Weights of a small image captioner.
Model: 7.94M parameters, encoder arch vgg, encoder activation relu, decoder activation swiglu.
Training: soap at rate 0.0018, batches of 128.
Rows from block 9 of the image encoder of a small image captioner, named by matrix and row number. Each number is 50 + 10 x the weight over its row's rms, rounded and kept within 0 to 99. All counts start at 0.
After each channel's rows are labels from the 100 images, of 14976, where the channel reaches its highest value: "top examples" is what is common among them. Only what is clearly more common there than usual is listed. The data: photos with spoken descriptions (Open Images, Localized Narratives). In brackets: how many of the 100.
# conv: 3x3 conv (encoder.blocks.9.conv.weight, 128x128x3x3, each kernel summed), inputs 86-127

conv.34:43 49 54 54 55 51 49 48 39 45 50 50 57 48 64 54 73 32 49 55 59 38 47 34 47 52 36 49 44 34 58 54 67 47 55 61 74 53 55 47 48 58
top examples: text has "standing" (57); text has "holding" (35); text has "man" (31); text has "wearing" (31)

conv.94:60 60 43 48 65 55 55 41 42 33 39 59 36 45 50 56 34 47 42 71 64 47 45 64 43 46 54 50 45 54 35 57 56 39 65 51 38 44 53 30 56 71
top examples: text has "people" (53); text has "sitting" (52); text has "table" (46); text has "wall" (45)

conv.77:43 65 55 47 51 37 38 48 48 34 46 52 51 25 61 65 31 39 38 58 47 39 60 38 54 40 51 49 44 37 33 46 49 39 38 53 46 48 58 49 31 66
top examples: text has "person" (37); text has "man" (36); text has "wearing" (35); text has "black" (25)

conv.37:32 48 53 61 50 60 55 57 54 42 51 50 52 39 37 55 87 34 31 34 52 45 35 45 26 55 59 56 41 52 38 38 64 49 55 46 47 46 62 64 44 50
top examples: text has "grass" (48); text has "ground" (27)

conv.69:55 45 46 51 54 49 48 64 46 58 81 50 56 50 38 40 65 46 39 43 50 44 45 43 86 59 49 44 46 57 51 47 34 46 66 61 45 43 38 41 71 54
top examples: text has "standing" (53); text has "people" (47); text has "wall" (43); text has "holding" (42)

conv.41:54 44 57 49 60 41 37 42 37 51 65 56 37 53 40 61 51 51 47 52 37 55 48 49 44 57 55 45 56 68 45 39 38 43 51 45 49 45 39 35 45 58
top examples: text has "table" (44); text has "food" (27)

conv.82:50 60 38 38 51 41 39 57 64 70 51 44 66 48 55 47 40 30 56 60 37 43 58 64 44 67 51 45 41 40 35 44 61 41 52 53 44 39 51 50 51 77
top examples: text has "sky" (52); text has "buildings" (35)

conv.26:42 40 61 39 39 52 56 63 56 33 53 53 40 48 42 62 37 50 53 48 60 63 48 52 44 51 48 42 60 34 38 46 47 44 37 35 44 50 65 61 45 42
top examples: text has "building" (32); text has "windows" (25)

conv.59:48 48 67 57 55 49 53 50 52 41 53 35 49 41 71 53 51 36 60 46 50 36 42 71 55 53 43 66 27 49 48 36 63 44 54 43 52 52 40 40 35 52
top examples: text has "standing" (54); text has "wall" (50); text has "holding" (40); text has "man" (36)

conv.27:56 41 43 50 57 56 53 56 36 49 37 67 34 71 38 53 51 45 62 49 55 64 49 49 59 63 61 37 43 55 48 46 74 56 46 62 45 49 60 54 35 35
top examples: text has "sky" (62); text has "trees" (57)

conv.51:39 41 58 50 55 63 54 56 59 36 50 49 48 57 49 61 63 27 49 35 43 56 46 42 52 79 39 54 42 54 38 56 52 55 47 52 32 49 34 47 48 67
top examples: text has "wall" (58); text has "standing" (54); text has "people" (43); text has "holding" (40)

conv.92:60 48 37 68 58 43 53 42 76 52 44 48 38 39 52 65 45 44 47 57 28 40 53 48 35 51 56 59 51 45 41 50 59 58 56 49 56 43 48 39 48 60
top examples: text has "food" (42); text has "plate" (29)

conv.98:49 53 40 40 50 46 34 63 41 45 61 39 62 53 40 43 48 42 38 46 50 56 61 49 38 45 53 49 45 58 61 43 51 73 52 43 57 50 59 66 53 54
top examples: text has "text" (31)

conv.32:52 52 56 48 56 58 37 66 35 27 41 76 46 54 46 69 60 43 49 59 68 47 53 54 55 49 50 32 39 40 56 43 52 76 52 40 52 62 50 50 35 43
top examples: text has "people" (51)

conv.0:45 22 52 49 49 45 45 39 51 67 49 36 40 62 40 58 37 58 55 41 49 47 63 37 56 44 60 70 63 74 53 48 68 44 76 28 56 38 47 58 47 48
top examples: text has "sky" (84); text has "trees" (62); text has "clouds" (36); text has "buildings" (28)

conv.97:49 25 44 54 46 39 79 51 52 34 64 60 33 47 43 31 67 40 56 45 49 66 48 56 52 53 46 39 58 59 47 32 61 47 49 56 44 44 57 45 44 57
top examples: text has "text" (38)

conv.36:51 40 51 53 47 53 59 34 62 40 55 42 53 25 74 50 61 52 43 47 30 55 39 52 67 48 67 43 65 51 44 67 42 55 42 65 42 42 29 38 45 41
top examples: text has "trees" (62); text has "grass" (46); text has "people" (46); text has "ground" (31)

conv.49:39 38 45 43 43 39 78 59 50 45 56 35 52 50 51 32 46 51 42 45 59 66 32 44 31 50 47 39 59 54 40 51 54 48 46 42 32 44 45 52 37 69
top examples: text has "wearing" (53); text has "man" (34); text has "smiling" (30); text has "woman" (29)

conv.60:51 41 52 37 51 54 62 73 42 42 53 47 48 69 23 36 37 49 52 59 45 55 46 78 41 53 54 40 51 50 67 39 65 51 41 61 35 58 48 52 53 44
top examples: text has "wearing" (33); text has "man" (32); text has "smiling" (27)

conv.75:41 58 33 41 49 50 30 48 52 58 35 37 48 43 51 52 55 37 36 71 51 51 53 49 41 54 51 40 48 32 31 35 55 46 54 54 46 42 36 36 59 50
top examples: text has "trees" (57); text has "road" (40); text has "car" (30)

conv.44:48 62 45 58 66 48 39 72 41 51 71 65 49 54 49 78 53 55 55 50 52 43 42 62 44 52 47 48 51 52 48 38 70 50 43 65 49 78 49 47 36 44
top examples: text has "trees" (70); text has "sky" (60); text has "road" (26); text has "building" (25)

conv.89:47 38 53 47 50 64 49 46 63 46 41 56 43 60 44 46 46 53 40 25 52 51 63 47 49 84 54 40 37 57 37 59 50 60 38 49 44 59 53 48 40 55
top examples: text has "wall" (57); text has "standing" (54); text has "holding" (39); text has "table" (36)

conv.109:45 48 71 52 42 39 50 38 66 60 33 50 70 62 46 48 36 49 39 58 39 53 58 59 68 49 41 50 73 49 50 56 34 38 50 55 52 77 32 49 55 41
top examples: text has "sky" (88); text has "trees" (85); text has "plants" (30); text has "clouds" (27)

conv.9:54 53 46 40 67 43 46 57 60 50 48 38 47 50 36 25 66 71 44 54 44 43 43 50 69 37 42 48 33 43 39 36 67 46 46 51 30 55 60 58 59 45
top examples: text has "trees" (70); text has "grass" (57); text has "ground" (29)

conv.117:50 53 42 51 36 57 59 49 61 33 36 51 48 68 57 42 61 53 41 37 47 48 49 42 36 44 57 40 62 52 60 56 49 46 53 41 51 46 63 50 46 50
top examples: text has "woman" (26)

conv.12:40 67 54 44 50 55 55 59 42 61 53 50 47 58 35 58 44 49 60 47 43 48 45 46 55 45 35 54 55 33 52 22 84 46 45 49 47 54 55 43 52 53
top examples: text has "trees" (72); text has "sky" (62); text has "water" (58)

conv.115:61 63 53 43 56 52 55 61 48 42 37 40 34 49 43 48 50 37 42 43 38 48 38 45 30 59 51 29 44 43 48 33 49 43 45 68 55 51 53 49 53 47
top examples: text has "grass" (27)

conv.24:33 46 57 49 51 48 52 69 51 39 42 54 50 52 55 61 44 41 48 45 47 34 48 45 41 49 46 35 32 43 37 26 48 49 50 40 55 38 39 47 67 45
top examples: text has "standing" (70); text has "people" (46); text has "two" (27)

conv.85:51 49 57 45 48 40 60 51 61 53 51 38 60 57 47 52 47 44 48 44 45 67 39 28 27 37 34 41 43 37 58 48 46 52 49 58 51 48 44 62 44 54
top examples: text has "wearing" (36)

conv.124:63 47 49 48 47 38 43 60 58 46 57 40 63 47 45 50 47 54 24 39 40 47 42 62 33 36 37 39 42 63 42 45 45 36 82 66 67 46 49 60 60 60
top examples: text has "sitting" (62); text has "wall" (59); text has "table" (57); text has "people" (52)

conv.105:83 24 73 35 38 54 53 57 35 43 48 56 52 46 48 57 68 37 41 45 44 49 50 59 47 54 46 55 62 46 48 37 50 59 51 58 41 42 45 53 61 47
top examples: text has "table" (39); text has "sitting" (34); text has "food" (30)

conv.87:66 68 49 38 44 68 53 48 47 53 51 44 51 59 25 57 54 43 53 59 57 54 71 59 22 47 52 49 50 63 56 40 66 41 48 53 59 47 43 46 57 58
top examples: text has "sitting" (36); text has "man" (31); text has "table" (31); text has "two" (27)

conv.84:39 45 50 49 45 52 61 45 39 56 59 59 58 42 62 45 44 44 40 52 66 51 56 63 62 67 42 59 42 49 43 68 55 45 44 44 40 54 38 47 46 37
top examples: text has "wearing" (44); text has "man" (38); text has "person" (38)

conv.96:46 35 65 49 38 59 53 56 51 49 48 61 58 42 38 51 50 31 50 37 44 45 37 52 61 43 48 30 49 58 55 57 44 62 43 43 29 43 47 59 55 38
top examples: text has "flowers" (36); text has "plants" (35)

conv.127:49 52 66 46 55 53 55 64 56 45 33 47 50 69 50 31 47 44 67 47 30 55 52 47 51 55 42 68 31 47 61 38 52 39 38 47 43 46 59 35 50 48
top examples: text has "trees" (79); text has "sky" (68); text has "grass" (35); text has "plants" (34)

conv.40:30 52 46 59 44 53 41 53 54 43 31 43 35 57 50 40 58 51 60 35 51 44 67 37 38 41 50 46 41 40 49 52 58 31 46 46 54 32 56 50 50 53
top examples: text has "holding" (40)

conv.108:66 41 48 47 50 51 48 51 60 45 46 47 45 46 43 55 57 54 44 32 41 36 59 54 35 53 40 45 39 33 74 61 53 56 41 46 39 49 60 45 60 58
top examples: text has "holding" (39)

conv.62:58 61 47 52 52 50 59 80 51 50 54 55 61 66 53 31 63 47 39 42 49 48 61 46 59 41 57 52 37 35 55 44 55 32 36 53 48 40 33 44 53 50
top examples: text has "grass" (26)

conv.28:49 52 61 33 42 55 36 47 65 55 26 43 49 44 46 42 62 54 49 39 43 43 47 49 41 59 60 38 38 64 41 41 67 45 34 51 42 53 41 47 55 62
top examples: text has "wall" (53); text has "sitting" (38); text has "person" (36); text has "wearing" (35)

conv.79:57 64 45 42 48 49 53 47 52 38 47 34 45 55 24 42 58 49 42 51 30 35 50 44 39 39 42 51 43 55 43 39 41 40 54 54 52 54 38 56 47 54
top examples: text has "woman" (26)

conv.38:39 80 58 51 45 57 45 46 49 60 49 48 37 59 47 49 44 71 57 45 38 48 45 40 48 49 41 77 38 45 37 48 69 44 49 52 48 44 39 40 59 64
top examples: text has "grass" (31)

conv.17:63 49 69 69 37 63 48 46 57 52 45 42 57 50 45 46 62 32 44 58 45 38 42 50 48 42 59 55 51 67 43 47 31 75 36 36 70 60 37 43 60 51
top examples: text has "food" (42); text has "plate" (29)

conv.74:57 53 50 47 51 60 60 69 33 41 60 57 61 45 35 47 50 47 46 54 47 44 45 52 46 44 62 50 66 57 61 45 30 41 41 64 58 55 31 25 64 57
top examples: text has "people" (57); text has "standing" (54); text has "road" (27)

conv.52:56 61 51 48 51 60 49 68 40 48 47 40 49 55 39 49 69 43 30 68 50 56 42 39 43 71 58 52 49 61 41 43 52 43 56 71 56 39 51 57 52 48
top examples: text has "table" (33)

conv.91:48 52 49 49 50 61 44 46 70 52 58 37 68 47 52 46 49 58 62 64 48 37 46 66 44 66 39 36 51 34 48 38 60 33 54 58 52 49 44 45 76 70
top examples: text has "wall" (54); text has "sitting" (39); text has "holding" (37); text has "man" (34)

conv.33:61 50 49 41 41 59 32 63 59 42 41 56 47 58 62 52 33 52 57 62 49 34 53 54 45 46 58 57 42 46 59 56 51 44 45 44 68 46 42 66 46 53
top examples: text has "food" (32)

conv.14:53 51 41 39 46 48 48 47 63 52 61 52 42 56 39 54 45 40 52 57 46 77 42 42 49 61 54 57 65 37 48 49 58 41 36 40 56 61 57 39 52 53
top examples: text has "woman" (29)

conv.121:44 36 46 45 41 46 43 45 46 46 49 56 54 48 75 47 43 43 47 56 56 50 48 39 39 33 44 59 49 55 51 35 46 38 47 61 69 40 51 73 50 50
top examples: text has "wearing" (33)

conv.48:40 44 35 66 37 65 55 41 49 59 56 52 63 55 68 69 47 42 68 56 55 55 43 45 42 59 50 46 66 52 54 51 53 43 51 38 64 60 41 66 46 61
top examples: text has "black" (33); text has "white" (30); text has "road" (28)

conv.67:40 35 45 51 40 37 37 54 41 48 71 47 50 57 36 46 46 42 54 51 37 41 51 66 46 39 66 45 68 47 51 46 54 47 45 41 37 56 46 50 27 53
top examples: text has "people" (54); text has "ground" (30)

conv.119:68 66 41 52 56 43 54 56 54 42 51 60 28 40 61 54 43 45 48 37 61 44 36 56 60 50 52 46 55 56 38 48 52 30 36 31 37 46 37 41 56 59
top examples: text has "man" (29); text has "woman" (25)

conv.23:46 41 48 72 40 56 39 54 58 43 39 46 41 31 42 70 46 81 42 35 53 52 57 58 45 47 52 31 53 46 45 49 65 55 52 55 33 56 63 52 44 60
top examples: text has "sky" (67); text has "buildings" (42); text has "building" (35); text has "windows" (26)

conv.2:42 35 64 41 65 37 51 58 56 67 32 32 32 46 47 56 62 61 45 69 49 42 37 58 48 38 49 37 55 51 54 35 53 40 58 38 52 58 49 48 44 68
top examples: text has "trees" (84); text has "sky" (82); text has "clouds" (37); text has "buildings" (30)

conv.29:50 53 46 56 54 49 52 44 65 73 36 46 45 60 38 49 52 44 60 48 50 40 39 58 56 30 71 51 59 61 43 57 39 47 65 46 42 47 48 44 51 49
top examples: text has "trees" (89); text has "sky" (81); text has "plants" (32)

conv.22:61 58 48 57 47 50 37 51 39 31 40 55 45 52 59 50 64 41 42 50 54 37 57 46 56 45 33 53 24 47 44 44 61 44 49 43 52 41 51 66 40 59
top examples: text has "man" (40); text has "wearing" (37)

conv.118:40 42 53 47 55 57 29 57 35 63 68 56 42 50 36 37 59 53 47 48 46 45 69 43 39 51 52 37 69 40 43 50 45 38 66 60 40 40 49 52 39 40
top examples: text has "trees" (56); text has "sky" (53); text has "grass" (47); text has "people" (43)

conv.31:47 49 67 50 56 61 46 40 35 50 57 37 46 53 56 51 30 43 42 38 57 55 46 50 52 41 54 56 57 39 75 49 56 60 48 43 59 53 73 76 33 46
top examples: text has "grass" (38); text has "plants" (27)

conv.30:49 56 49 70 45 55 64 52 58 51 46 35 66 67 49 67 54 59 41 35 45 47 53 48 39 50 36 69 66 54 78 60 56 33 36 39 48 45 62 65 41 52
top examples: text has "text" (31)

conv.90:36 53 44 45 56 47 57 59 55 48 49 50 33 59 53 53 35 59 47 32 68 60 42 64 38 33 39 55 39 45 47 49 44 32 40 65 47 41 60 44 39 47
top examples: text has "buildings" (32); text has "road" (26)

conv.111:53 45 36 48 41 61 48 51 42 47 32 50 63 49 43 40 49 50 41 46 56 50 55 52 45 45 38 58 58 70 54 49 51 45 47 39 53 49 57 32 58 66
top examples: text has "wall" (48); text has "standing" (48); text has "holding" (37); text has "persons" (26)

conv.43:55 35 49 48 54 47 20 43 45 55 65 50 54 36 53 58 74 40 46 47 37 50 52 53 54 35 45 44 48 42 54 50 59 49 31 57 32 43 46 68 33 71
top examples: text has "grass" (29)

conv.78:49 62 45 58 57 33 53 41 54 40 42 46 43 49 60 44 53 61 49 48 58 50 47 55 42 35 41 47 53 34 48 35 55 52 39 43 34 42 47 61 51 49
top examples: text has "road" (42)

conv.47:46 57 46 41 51 78 38 60 37 60 59 65 48 49 61 40 42 43 49 41 57 31 60 79 32 46 50 54 60 52 36 70 51 44 48 40 48 56 58 51 60 51
top examples: text has "people" (66); text has "standing" (58); text has "trees" (56); text has "them" (25)

conv.39:43 53 47 66 52 39 49 64 47 33 53 55 47 56 50 40 39 67 45 49 50 54 60 40 25 25 63 68 35 51 75 48 70 60 37 50 68 40 53 50 32 46
top examples: text has "grass" (32)

conv.50:52 55 39 41 38 50 52 40 36 52 48 58 32 41 46 37 50 42 61 20 43 42 35 34 50 51 29 36 63 52 80 52 47 44 31 59 44 41 41 54 42 45
top examples: text has "food" (41); text has "table" (32); text has "plate" (26)

conv.63:44 55 30 47 43 52 39 49 34 51 48 44 41 72 53 43 55 55 35 68 47 66 62 38 49 49 54 49 58 46 51 35 48 48 51 63 57 34 62 45 60 73
top examples: text has "water" (39)

conv.71:46 33 40 44 50 53 43 53 39 46 45 42 53 44 39 44 75 41 58 60 53 41 37 42 38 57 58 42 63 47 42 53 45 48 44 57 61 54 61 45 46 47
top examples: text has "grass" (62); text has "trees" (60); text has "ground" (28)

conv.73:43 37 45 35 48 56 41 44 71 57 31 45 38 51 43 41 54 35 32 63 57 50 59 59 65 40 57 64 31 40 52 40 70 43 56 39 25 30 51 66 52 53
top examples: text has "road" (28); text has "grass" (27)

conv.20:55 45 46 49 46 39 48 43 67 42 45 43 33 35 64 53 41 54 60 48 63 64 56 58 60 51 49 59 42 53 49 49 44 35 44 42 56 62 41 42 55 42
top examples: text has "buildings" (32)

conv.116:41 41 65 53 49 50 47 60 55 37 62 56 43 54 52 51 53 44 75 43 51 52 51 40 36 36 39 62 42 38 50 40 55 42 43 41 59 31 44 66 44 54
top examples: text has "flowers" (41)

conv.81:54 55 43 39 52 61 51 55 41 40 36 29 50 45 60 34 52 42 52 45 55 50 53 41 52 53 41 49 52 64 58 54 72 41 52 45 34 53 43 63 33 50
top examples: text has "wall" (48); text has "table" (43)