config.yaml
encoder_arch: "vgg"
dataset: "photos with spoken descriptions (Open Images, Localized Narratives)"
horizontal_flip: true
translate: 0.06
encoder_norm: "batchnorm"
decoder_activation: "swiglu"
decoder_inner_norm: false
shampoo_beta: 0.95
one_sided: false
decay_fraction: 0.4
weight_decay: 0.05
Rows from block 9 of the image encoder of a small image captioner, named by matrix and row number. Each number is 200 + 30 x the weight over its row's rms, rounded and kept within 0 to 999. All counts start at 0. After the name is the row's rms in percent of the matrix's.
After each channel's rows are labels from the 100 images, of 14976, where the channel reaches its highest value: "colour at peak" is the nearest of a few named colours to the mean colour under the peak; "responds to" is what is common among them. Only what is clearly more common there than usual is listed. The data: photos with spoken descriptions (Open Images, Localized Narratives).
# conv: 3x3 conv (encoder.blocks.9.conv.weight, 128x128x3x3, each kernel summed), inputs 43-85

conv.10,093,172,172,243,205,231,208,198,258,177,166,202,172,160,171,186,253,187,184,142,192,207,225,244,178,217,208,171,176,174,169,172,219,190,241,226,189,199,208,184,126,196,223,174
colour at peak: white; pink
responds to: text has "sky"; text has "trees"; text has "clouds"; text has "buildings"

conv.42,100,187,189,202,217,239,198,224,195,267,227,227,215,258,190,158,195,176,215,150,239,197,187,226,198,250,218,218,215,246,173,192,205,150,160,218,210,202,252,186,171,195,201,184
colour at peak: cyan
responds to: text has "sky"; text has "trees"

conv.60,100,252,156,174,211,201,229,188,227,168,124,195,232,152,181,220,173,267,189,232,171,250,180,245,183,160,180,189,194,201,255,263,238,188,188,193,207,196,199,197,189,170,148,224
colour at peak: pink
responds to: text has "wearing"; text has "man"; text has "smiling"

conv.63,103,191,242,196,188,191,228,184,229,188,245,185,207,195,143,242,191,194,165,212,180,222,182,173,169,243,218,240,190,229,150,210,168,186,204,204,189,182,217,207,160,191,193,204
colour at peak: grey
responds to: text has "water"

conv.64,102,205,174,150,194,189,166,172,129,311,200,224,181,209,197,211,209,214,197,267,167,197,198,208,200,176,173,181,183,196,207,176,295,203,173,246,195,209,196,209,198,199,180,187
colour at peak: black
responds to: text has "trees"; text has "sky"; text has "grass"

conv.105,099,137,202,193,239,148,221,243,210,211,178,196,206,208,201,189,222,192,214,249,196,163,231,140,239,162,183,174,170,139,247,230,176,163,182,225,152,199,162,223,198,216,187,192
colour at peak: brown
responds to: text has "table"; text has "sitting"; text has "food"

conv.97,093,206,194,164,210,230,262,191,207,222,208,192,228,221,182,254,196,229,182,166,180,197,194,261,194,192,191,146,151,261,186,175,182,188,248,182,175,244,164,193,193,158,186,163
colour at peak: pink
responds to: text has "text"

conv.45,108,247,150,181,193,192,181,239,173,233,196,193,214,212,178,178,203,158,167,195,185,162,209,224,255,168,215,190,137,183,223,141,203,247,198,202,238,241,194,185,190,217,160,235
colour at peak: white; pink
responds to: text has "people"; text has "sitting"; text has "table"; text has "lights"

conv.108,104,210,150,205,179,243,180,200,205,201,223,264,201,170,203,207,218,216,207,171,183,211,167,150,149,209,180,189,158,125,212,198,207,186,170,192,153,201,240,248,198,185,217,155
colour at peak: black
responds to: text has "holding"

conv.2,088,189,221,198,193,226,212,242,191,184,210,226,173,175,229,199,191,155,158,239,226,184,236,241,214,134,203,189,149,181,202,159,212,186,220,244,172,210,186,183,134,198,186,226
colour at peak: white
responds to: text has "trees"; text has "sky"; text has "clouds"; text has "buildings"

conv.93,096,184,243,199,171,224,178,206,192,184,243,205,216,170,195,175,181,216,167,212,176,195,204,173,250,191,181,219,220,176,171,189,227,160,175,205,125,180,228,220,216,229,164,198
colour at peak: black
responds to: text has "trees"; text has "sky"; text has "grass"

conv.114,102,206,219,229,172,205,203,161,242,187,182,231,223,259,153,262,167,177,165,196,161,191,177,211,230,217,210,190,249,178,214,152,139,241,190,177,220,158,215,190,199,209,241,197
colour at peak: white; cyan
responds to: text has "sky"; text has "building"

conv.107,098,212,245,200,157,249,164,183,184,171,202,213,175,187,264,203,214,213,181,224,200,189,264,202,206,193,232,179,173,164,207,226,208,209,192,204,162,204,182,165,198,190,178,227
colour at peak: brown
responds to: text has "trees"; text has "plants"

conv.29,097,228,188,189,198,226,173,242,170,224,239,177,215,270,182,203,179,203,158,282,204,179,196,181,163,192,262,114,199,205,203,183,186,157,179,149,178,182,224,187,193,166,174,177
colour at peak: white
responds to: text has "trees"; text has "sky"; text has "plants"

conv.117,103,216,251,254,186,241,214,158,185,177,183,183,188,216,203,263,201,197,221,181,189,157,212,198,217,184,192,121,250,189,185,234,203,181,187,186,185,169,157,223,174,189,195,227
colour at peak: pink
responds to: text has "woman"

conv.0,102,180,186,215,207,155,157,216,241,194,194,233,190,227,218,199,164,156,192,201,224,203,166,196,172,217,177,224,186,177,185,169,206,184,228,240,215,195,189,155,189,226,155,163
colour at peak: white; cyan
responds to: text has "sky"; text has "trees"; text has "clouds"; text has "buildings"

conv.54,113,226,211,235,209,222,195,228,188,204,165,167,193,204,189,245,211,212,164,186,204,214,207,198,226,250,201,216,218,185,213,168,151,208,217,202,159,218,154,130,242,244,191,227
colour at peak: grey
responds to: text has "trees"; text has "grass"; text has "standing"; text has "ground"

conv.51,098,157,234,200,257,169,167,240,186,222,189,235,179,176,228,236,190,153,196,168,183,168,251,185,229,192,182,199,152,217,165,234,168,165,236,212,158,222,173,205,151,162,155,176
colour at peak: pink
responds to: text has "wall"; text has "standing"; text has "people"; text has "holding"

conv.109,107,164,210,169,214,224,201,242,200,161,195,208,180,237,177,209,195,202,204,196,147,198,202,186,189,126,178,195,177,196,169,189,192,217,184,213,176,220,211,200,165,176,221,204
colour at peak: white
responds to: text has "sky"; text has "trees"; text has "plants"; text has "clouds"

conv.14,099,276,190,204,225,219,158,242,190,199,198,202,204,251,154,220,287,219,212,168,195,140,180,241,218,213,165,222,266,191,207,205,174,210,201,178,263,246,194,242,156,192,135,207
colour at peak: pink
responds to: text has "woman"

conv.92,091,169,217,149,235,140,260,183,163,202,232,216,150,209,170,184,183,205,195,228,236,196,226,200,161,220,212,191,179,142,241,168,178,256,201,216,141,151,208,234,159,174,227,214
colour at peak: brown
responds to: text has "food"; text has "plate"

conv.7,095,229,177,222,187,167,194,156,172,193,189,240,209,222,223,159,179,153,182,229,233,191,173,267,203,231,184,232,236,190,217,190,173,184,157,211,277,159,204,209,195,190,212,164
colour at peak: pink
responds to: text has "wearing"; text has "woman"; text has "smiling"

conv.53,110,179,229,204,204,168,131,159,156,257,159,246,196,152,212,224,226,204,223,175,208,171,203,256,250,216,218,193,206,224,184,181,232,216,193,171,212,210,197,210,201,204,166,192
colour at peak: black
responds to: text has "people"; text has "sitting"

conv.125,089,204,245,251,214,238,232,149,211,252,175,226,214,190,155,172,227,184,216,173,131,201,174,161,191,206,177,219,203,202,194,242,172,165,280,287,168,158,217,218,240,198,205,150
colour at peak: grey
responds to: text has "trees"; text has "sky"; text has "grass"

conv.94,100,160,202,147,212,186,184,194,223,169,172,201,189,195,144,194,225,160,188,190,186,156,191,211,263,185,262,281,177,173,206,152,231,191,194,210,169,217,145,213,229,249,226,157
colour at peak: black
responds to: text has "people"; text has "sitting"; text has "table"; text has "wall"

conv.49,107,217,198,204,175,196,284,182,198,186,171,239,145,213,189,217,197,170,195,204,222,179,162,289,198,209,172,159,202,145,206,217,173,232,198,178,261,167,193,185,166,191,226,212
colour at peak: pink
responds to: text has "wearing"; text has "man"; text has "smiling"; text has "woman"

conv.39,090,196,223,241,187,205,233,220,184,188,152,213,221,205,180,174,241,220,239,209,148,214,173,218,182,202,216,202,165,205,161,171,194,196,242,226,187,182,176,183,206,174,217,158
colour at peak: grey
responds to: text has "grass"