A small image captioner, trained from scratch.
Model: 7.94M parameters, 48-pixel images, encoder arch vgg, encoder norm batchnorm, encoder activation relu, encoder widths [80, 128, 240], decoder layers 10.
Training: soap at rate 0.0018, 15200 steps, batches of 128.
Data: trained on photos with spoken descriptions (Open Images, Localized Narratives), 101725 training examples, 19.1 epochs.
Rows from block 12 of the image encoder of a small image captioner, named by matrix and row number. Each number is 500 + 50 x the weight over its row's rms, rounded and kept within 0 to 999. All counts start at 0. Numbers have three digits each.
After each channel's rows are labels from the 100 images, of 14976, where the channel reaches its highest value: "colour at peak" is the nearest of a few named colours to the mean colour under the peak. Only what is clearly more common there than usual is listed. The data: photos with spoken descriptions (Open Images, Localized Narratives). In brackets: how many of the 100, against the usual share in percent.
# conv: 3x3 conv (encoder.blocks.12.conv.weight, 240x240x3x3, each kernel summed), inputs 80-159

conv.197:465494559484502540521410465543652497425477561448466508570588531511402465423465566505458514538519478577526474651555481517625445458533479484490541606479518533527469580527533534479487452498478412511460557571472542556458461559520471465466525425
colour at peak: black (59 vs 12.4)

conv.92:471429521481456496547499526467560522541545386586502510462532511618385527522529519594466422543526513519500473515483442469493534396570547561532566476605524525461506421499612457492515513453447597468519524541542534507570555546478515427575480461
colour at peak: grey (63 vs 37)

conv.208:419531466494538560443470505469534553490481615491458460491524454606459465493499501518471487420470497422485522589445530528575462447560497551491511474519558468523407460445503485533610471534500444478562516514470394475566444491498472459596486524
colour at peak: grey (71 vs 37)

conv.236:524520428348542532444545534525676491539485490547435516557538477495453466436456501553467436598532444570534482587558554456507548514530465494473441464455415488400478579524517493487484523517610560541561509423496686600435484500509441429441495502
colour at peak: black (62 vs 12.4)

conv.225:479478526531540453509486470458490547589604613488521485524567564480434419493498486503520473549587493506417344558630568585452415502525503470468550553533493447500441513575511497459429496552493520501501507582554525581508450504496454473574409604
colour at peak: brown (61 vs 32.5)

conv.12:573450481531508509568451537524478510513444505602538520531415412449367433559538495563533545504519529525412453455553599543423495529509509413473573521537515486524451599548512407448513547520486455603408468476530503438522476403527474457470561499
colour at peak: grey (68 vs 37)

conv.213:452430490477521397448533491416544494541475540561468469604431538483470450496428462571615485593489485486540489438482532637517451560517477440502542500430554446475494564510497484519434563452469525530490450513523551552525497499503459562439524583
colour at peak: brown (64 vs 32.5)

conv.147:580537503428475481530504519575574518501454534524470456392518521488546483499441454455551486596500461526519504537450492534532514437479529566519472505496467533457487529469487446488487485455402463422581566590486493496500493469481441531459536486
colour at peak: black (36 vs 12.4)

conv.238:467470448509443537423481547486472464474482439539438515490594468538450505480408541487413497497482427539481541512520539421548510426528608554458478520491463515500494488490543499488517587436370531488495476513455440457536532493516547527572454460
colour at peak: grey (67 vs 37)

conv.108:536485555502518511514466481592492564483528426435468465460564432486492606528506417487427559454492558468458421557580494559486390468487442485567495474558523543551476519540524449470555439528607542512443481550479577506468492427492513521525454456
colour at peak: grey (62 vs 37)

conv.118:490524450486555441514552407425514522514479503478511511463505594475573595454490519519440512504515411457480464602522479433621493417486482485530464486502469500444486505511514425443547438438496453557515560581438505525442497484427550562481531567
colour at peak: white (32 vs 5.5)

conv.136:519467515573446464569437509496547496541521478505520411422488468420501544423489432619496516489555421486447469585523463471471527454523472464583459408481547442520464432542523486448442424491444403498555500510431457599461548479600525514443478503
colour at peak: pink (30 vs 8.9)

conv.122:449486494488491575462539442611483579555457480471541526524410466613529557417593477469456497540564512537445541476570480522483476623490446519583538678599462517494470453563496466515524450486543531570479569500490514434428550462541516504519536527
colour at peak: brown (64 vs 32.5)

conv.121:544506516568464483473490567434547556517407549491438451625568542543493511538452441504544502540506598463543474493537443591413522539484514637440447446501487448517418535515514481494534486441520509535518477563464549486571500490488472557514472479
colour at peak: grey (62 vs 37)

conv.239:556484510435445427426437490516510487528499490560542516562493486469476500496502451556445522535539474454467501441480476570599606518505526448489462537546576505426583474574450503490531501561553485460467518499426430439555557448432425511476443502
colour at peak: grey (64 vs 37)

conv.158:389496462428451427558555474403679508518449436547441559543507516485407457479503424481484528504504503421476479460501481475402447503475478546544592495516495444449473544551488458577484480548531634491449533525566538533587483486502473539547496451
colour at peak: black (48 vs 12.4)

conv.178:521516598476514554550508485414494498509584546553424482537457535521457584512519501600532448495469445601502454577534475497456619549612506541488448480422542445522459513420538551495367507493482549548443467457541461513478514464522520558408549384
colour at peak: black (39 vs 12.4)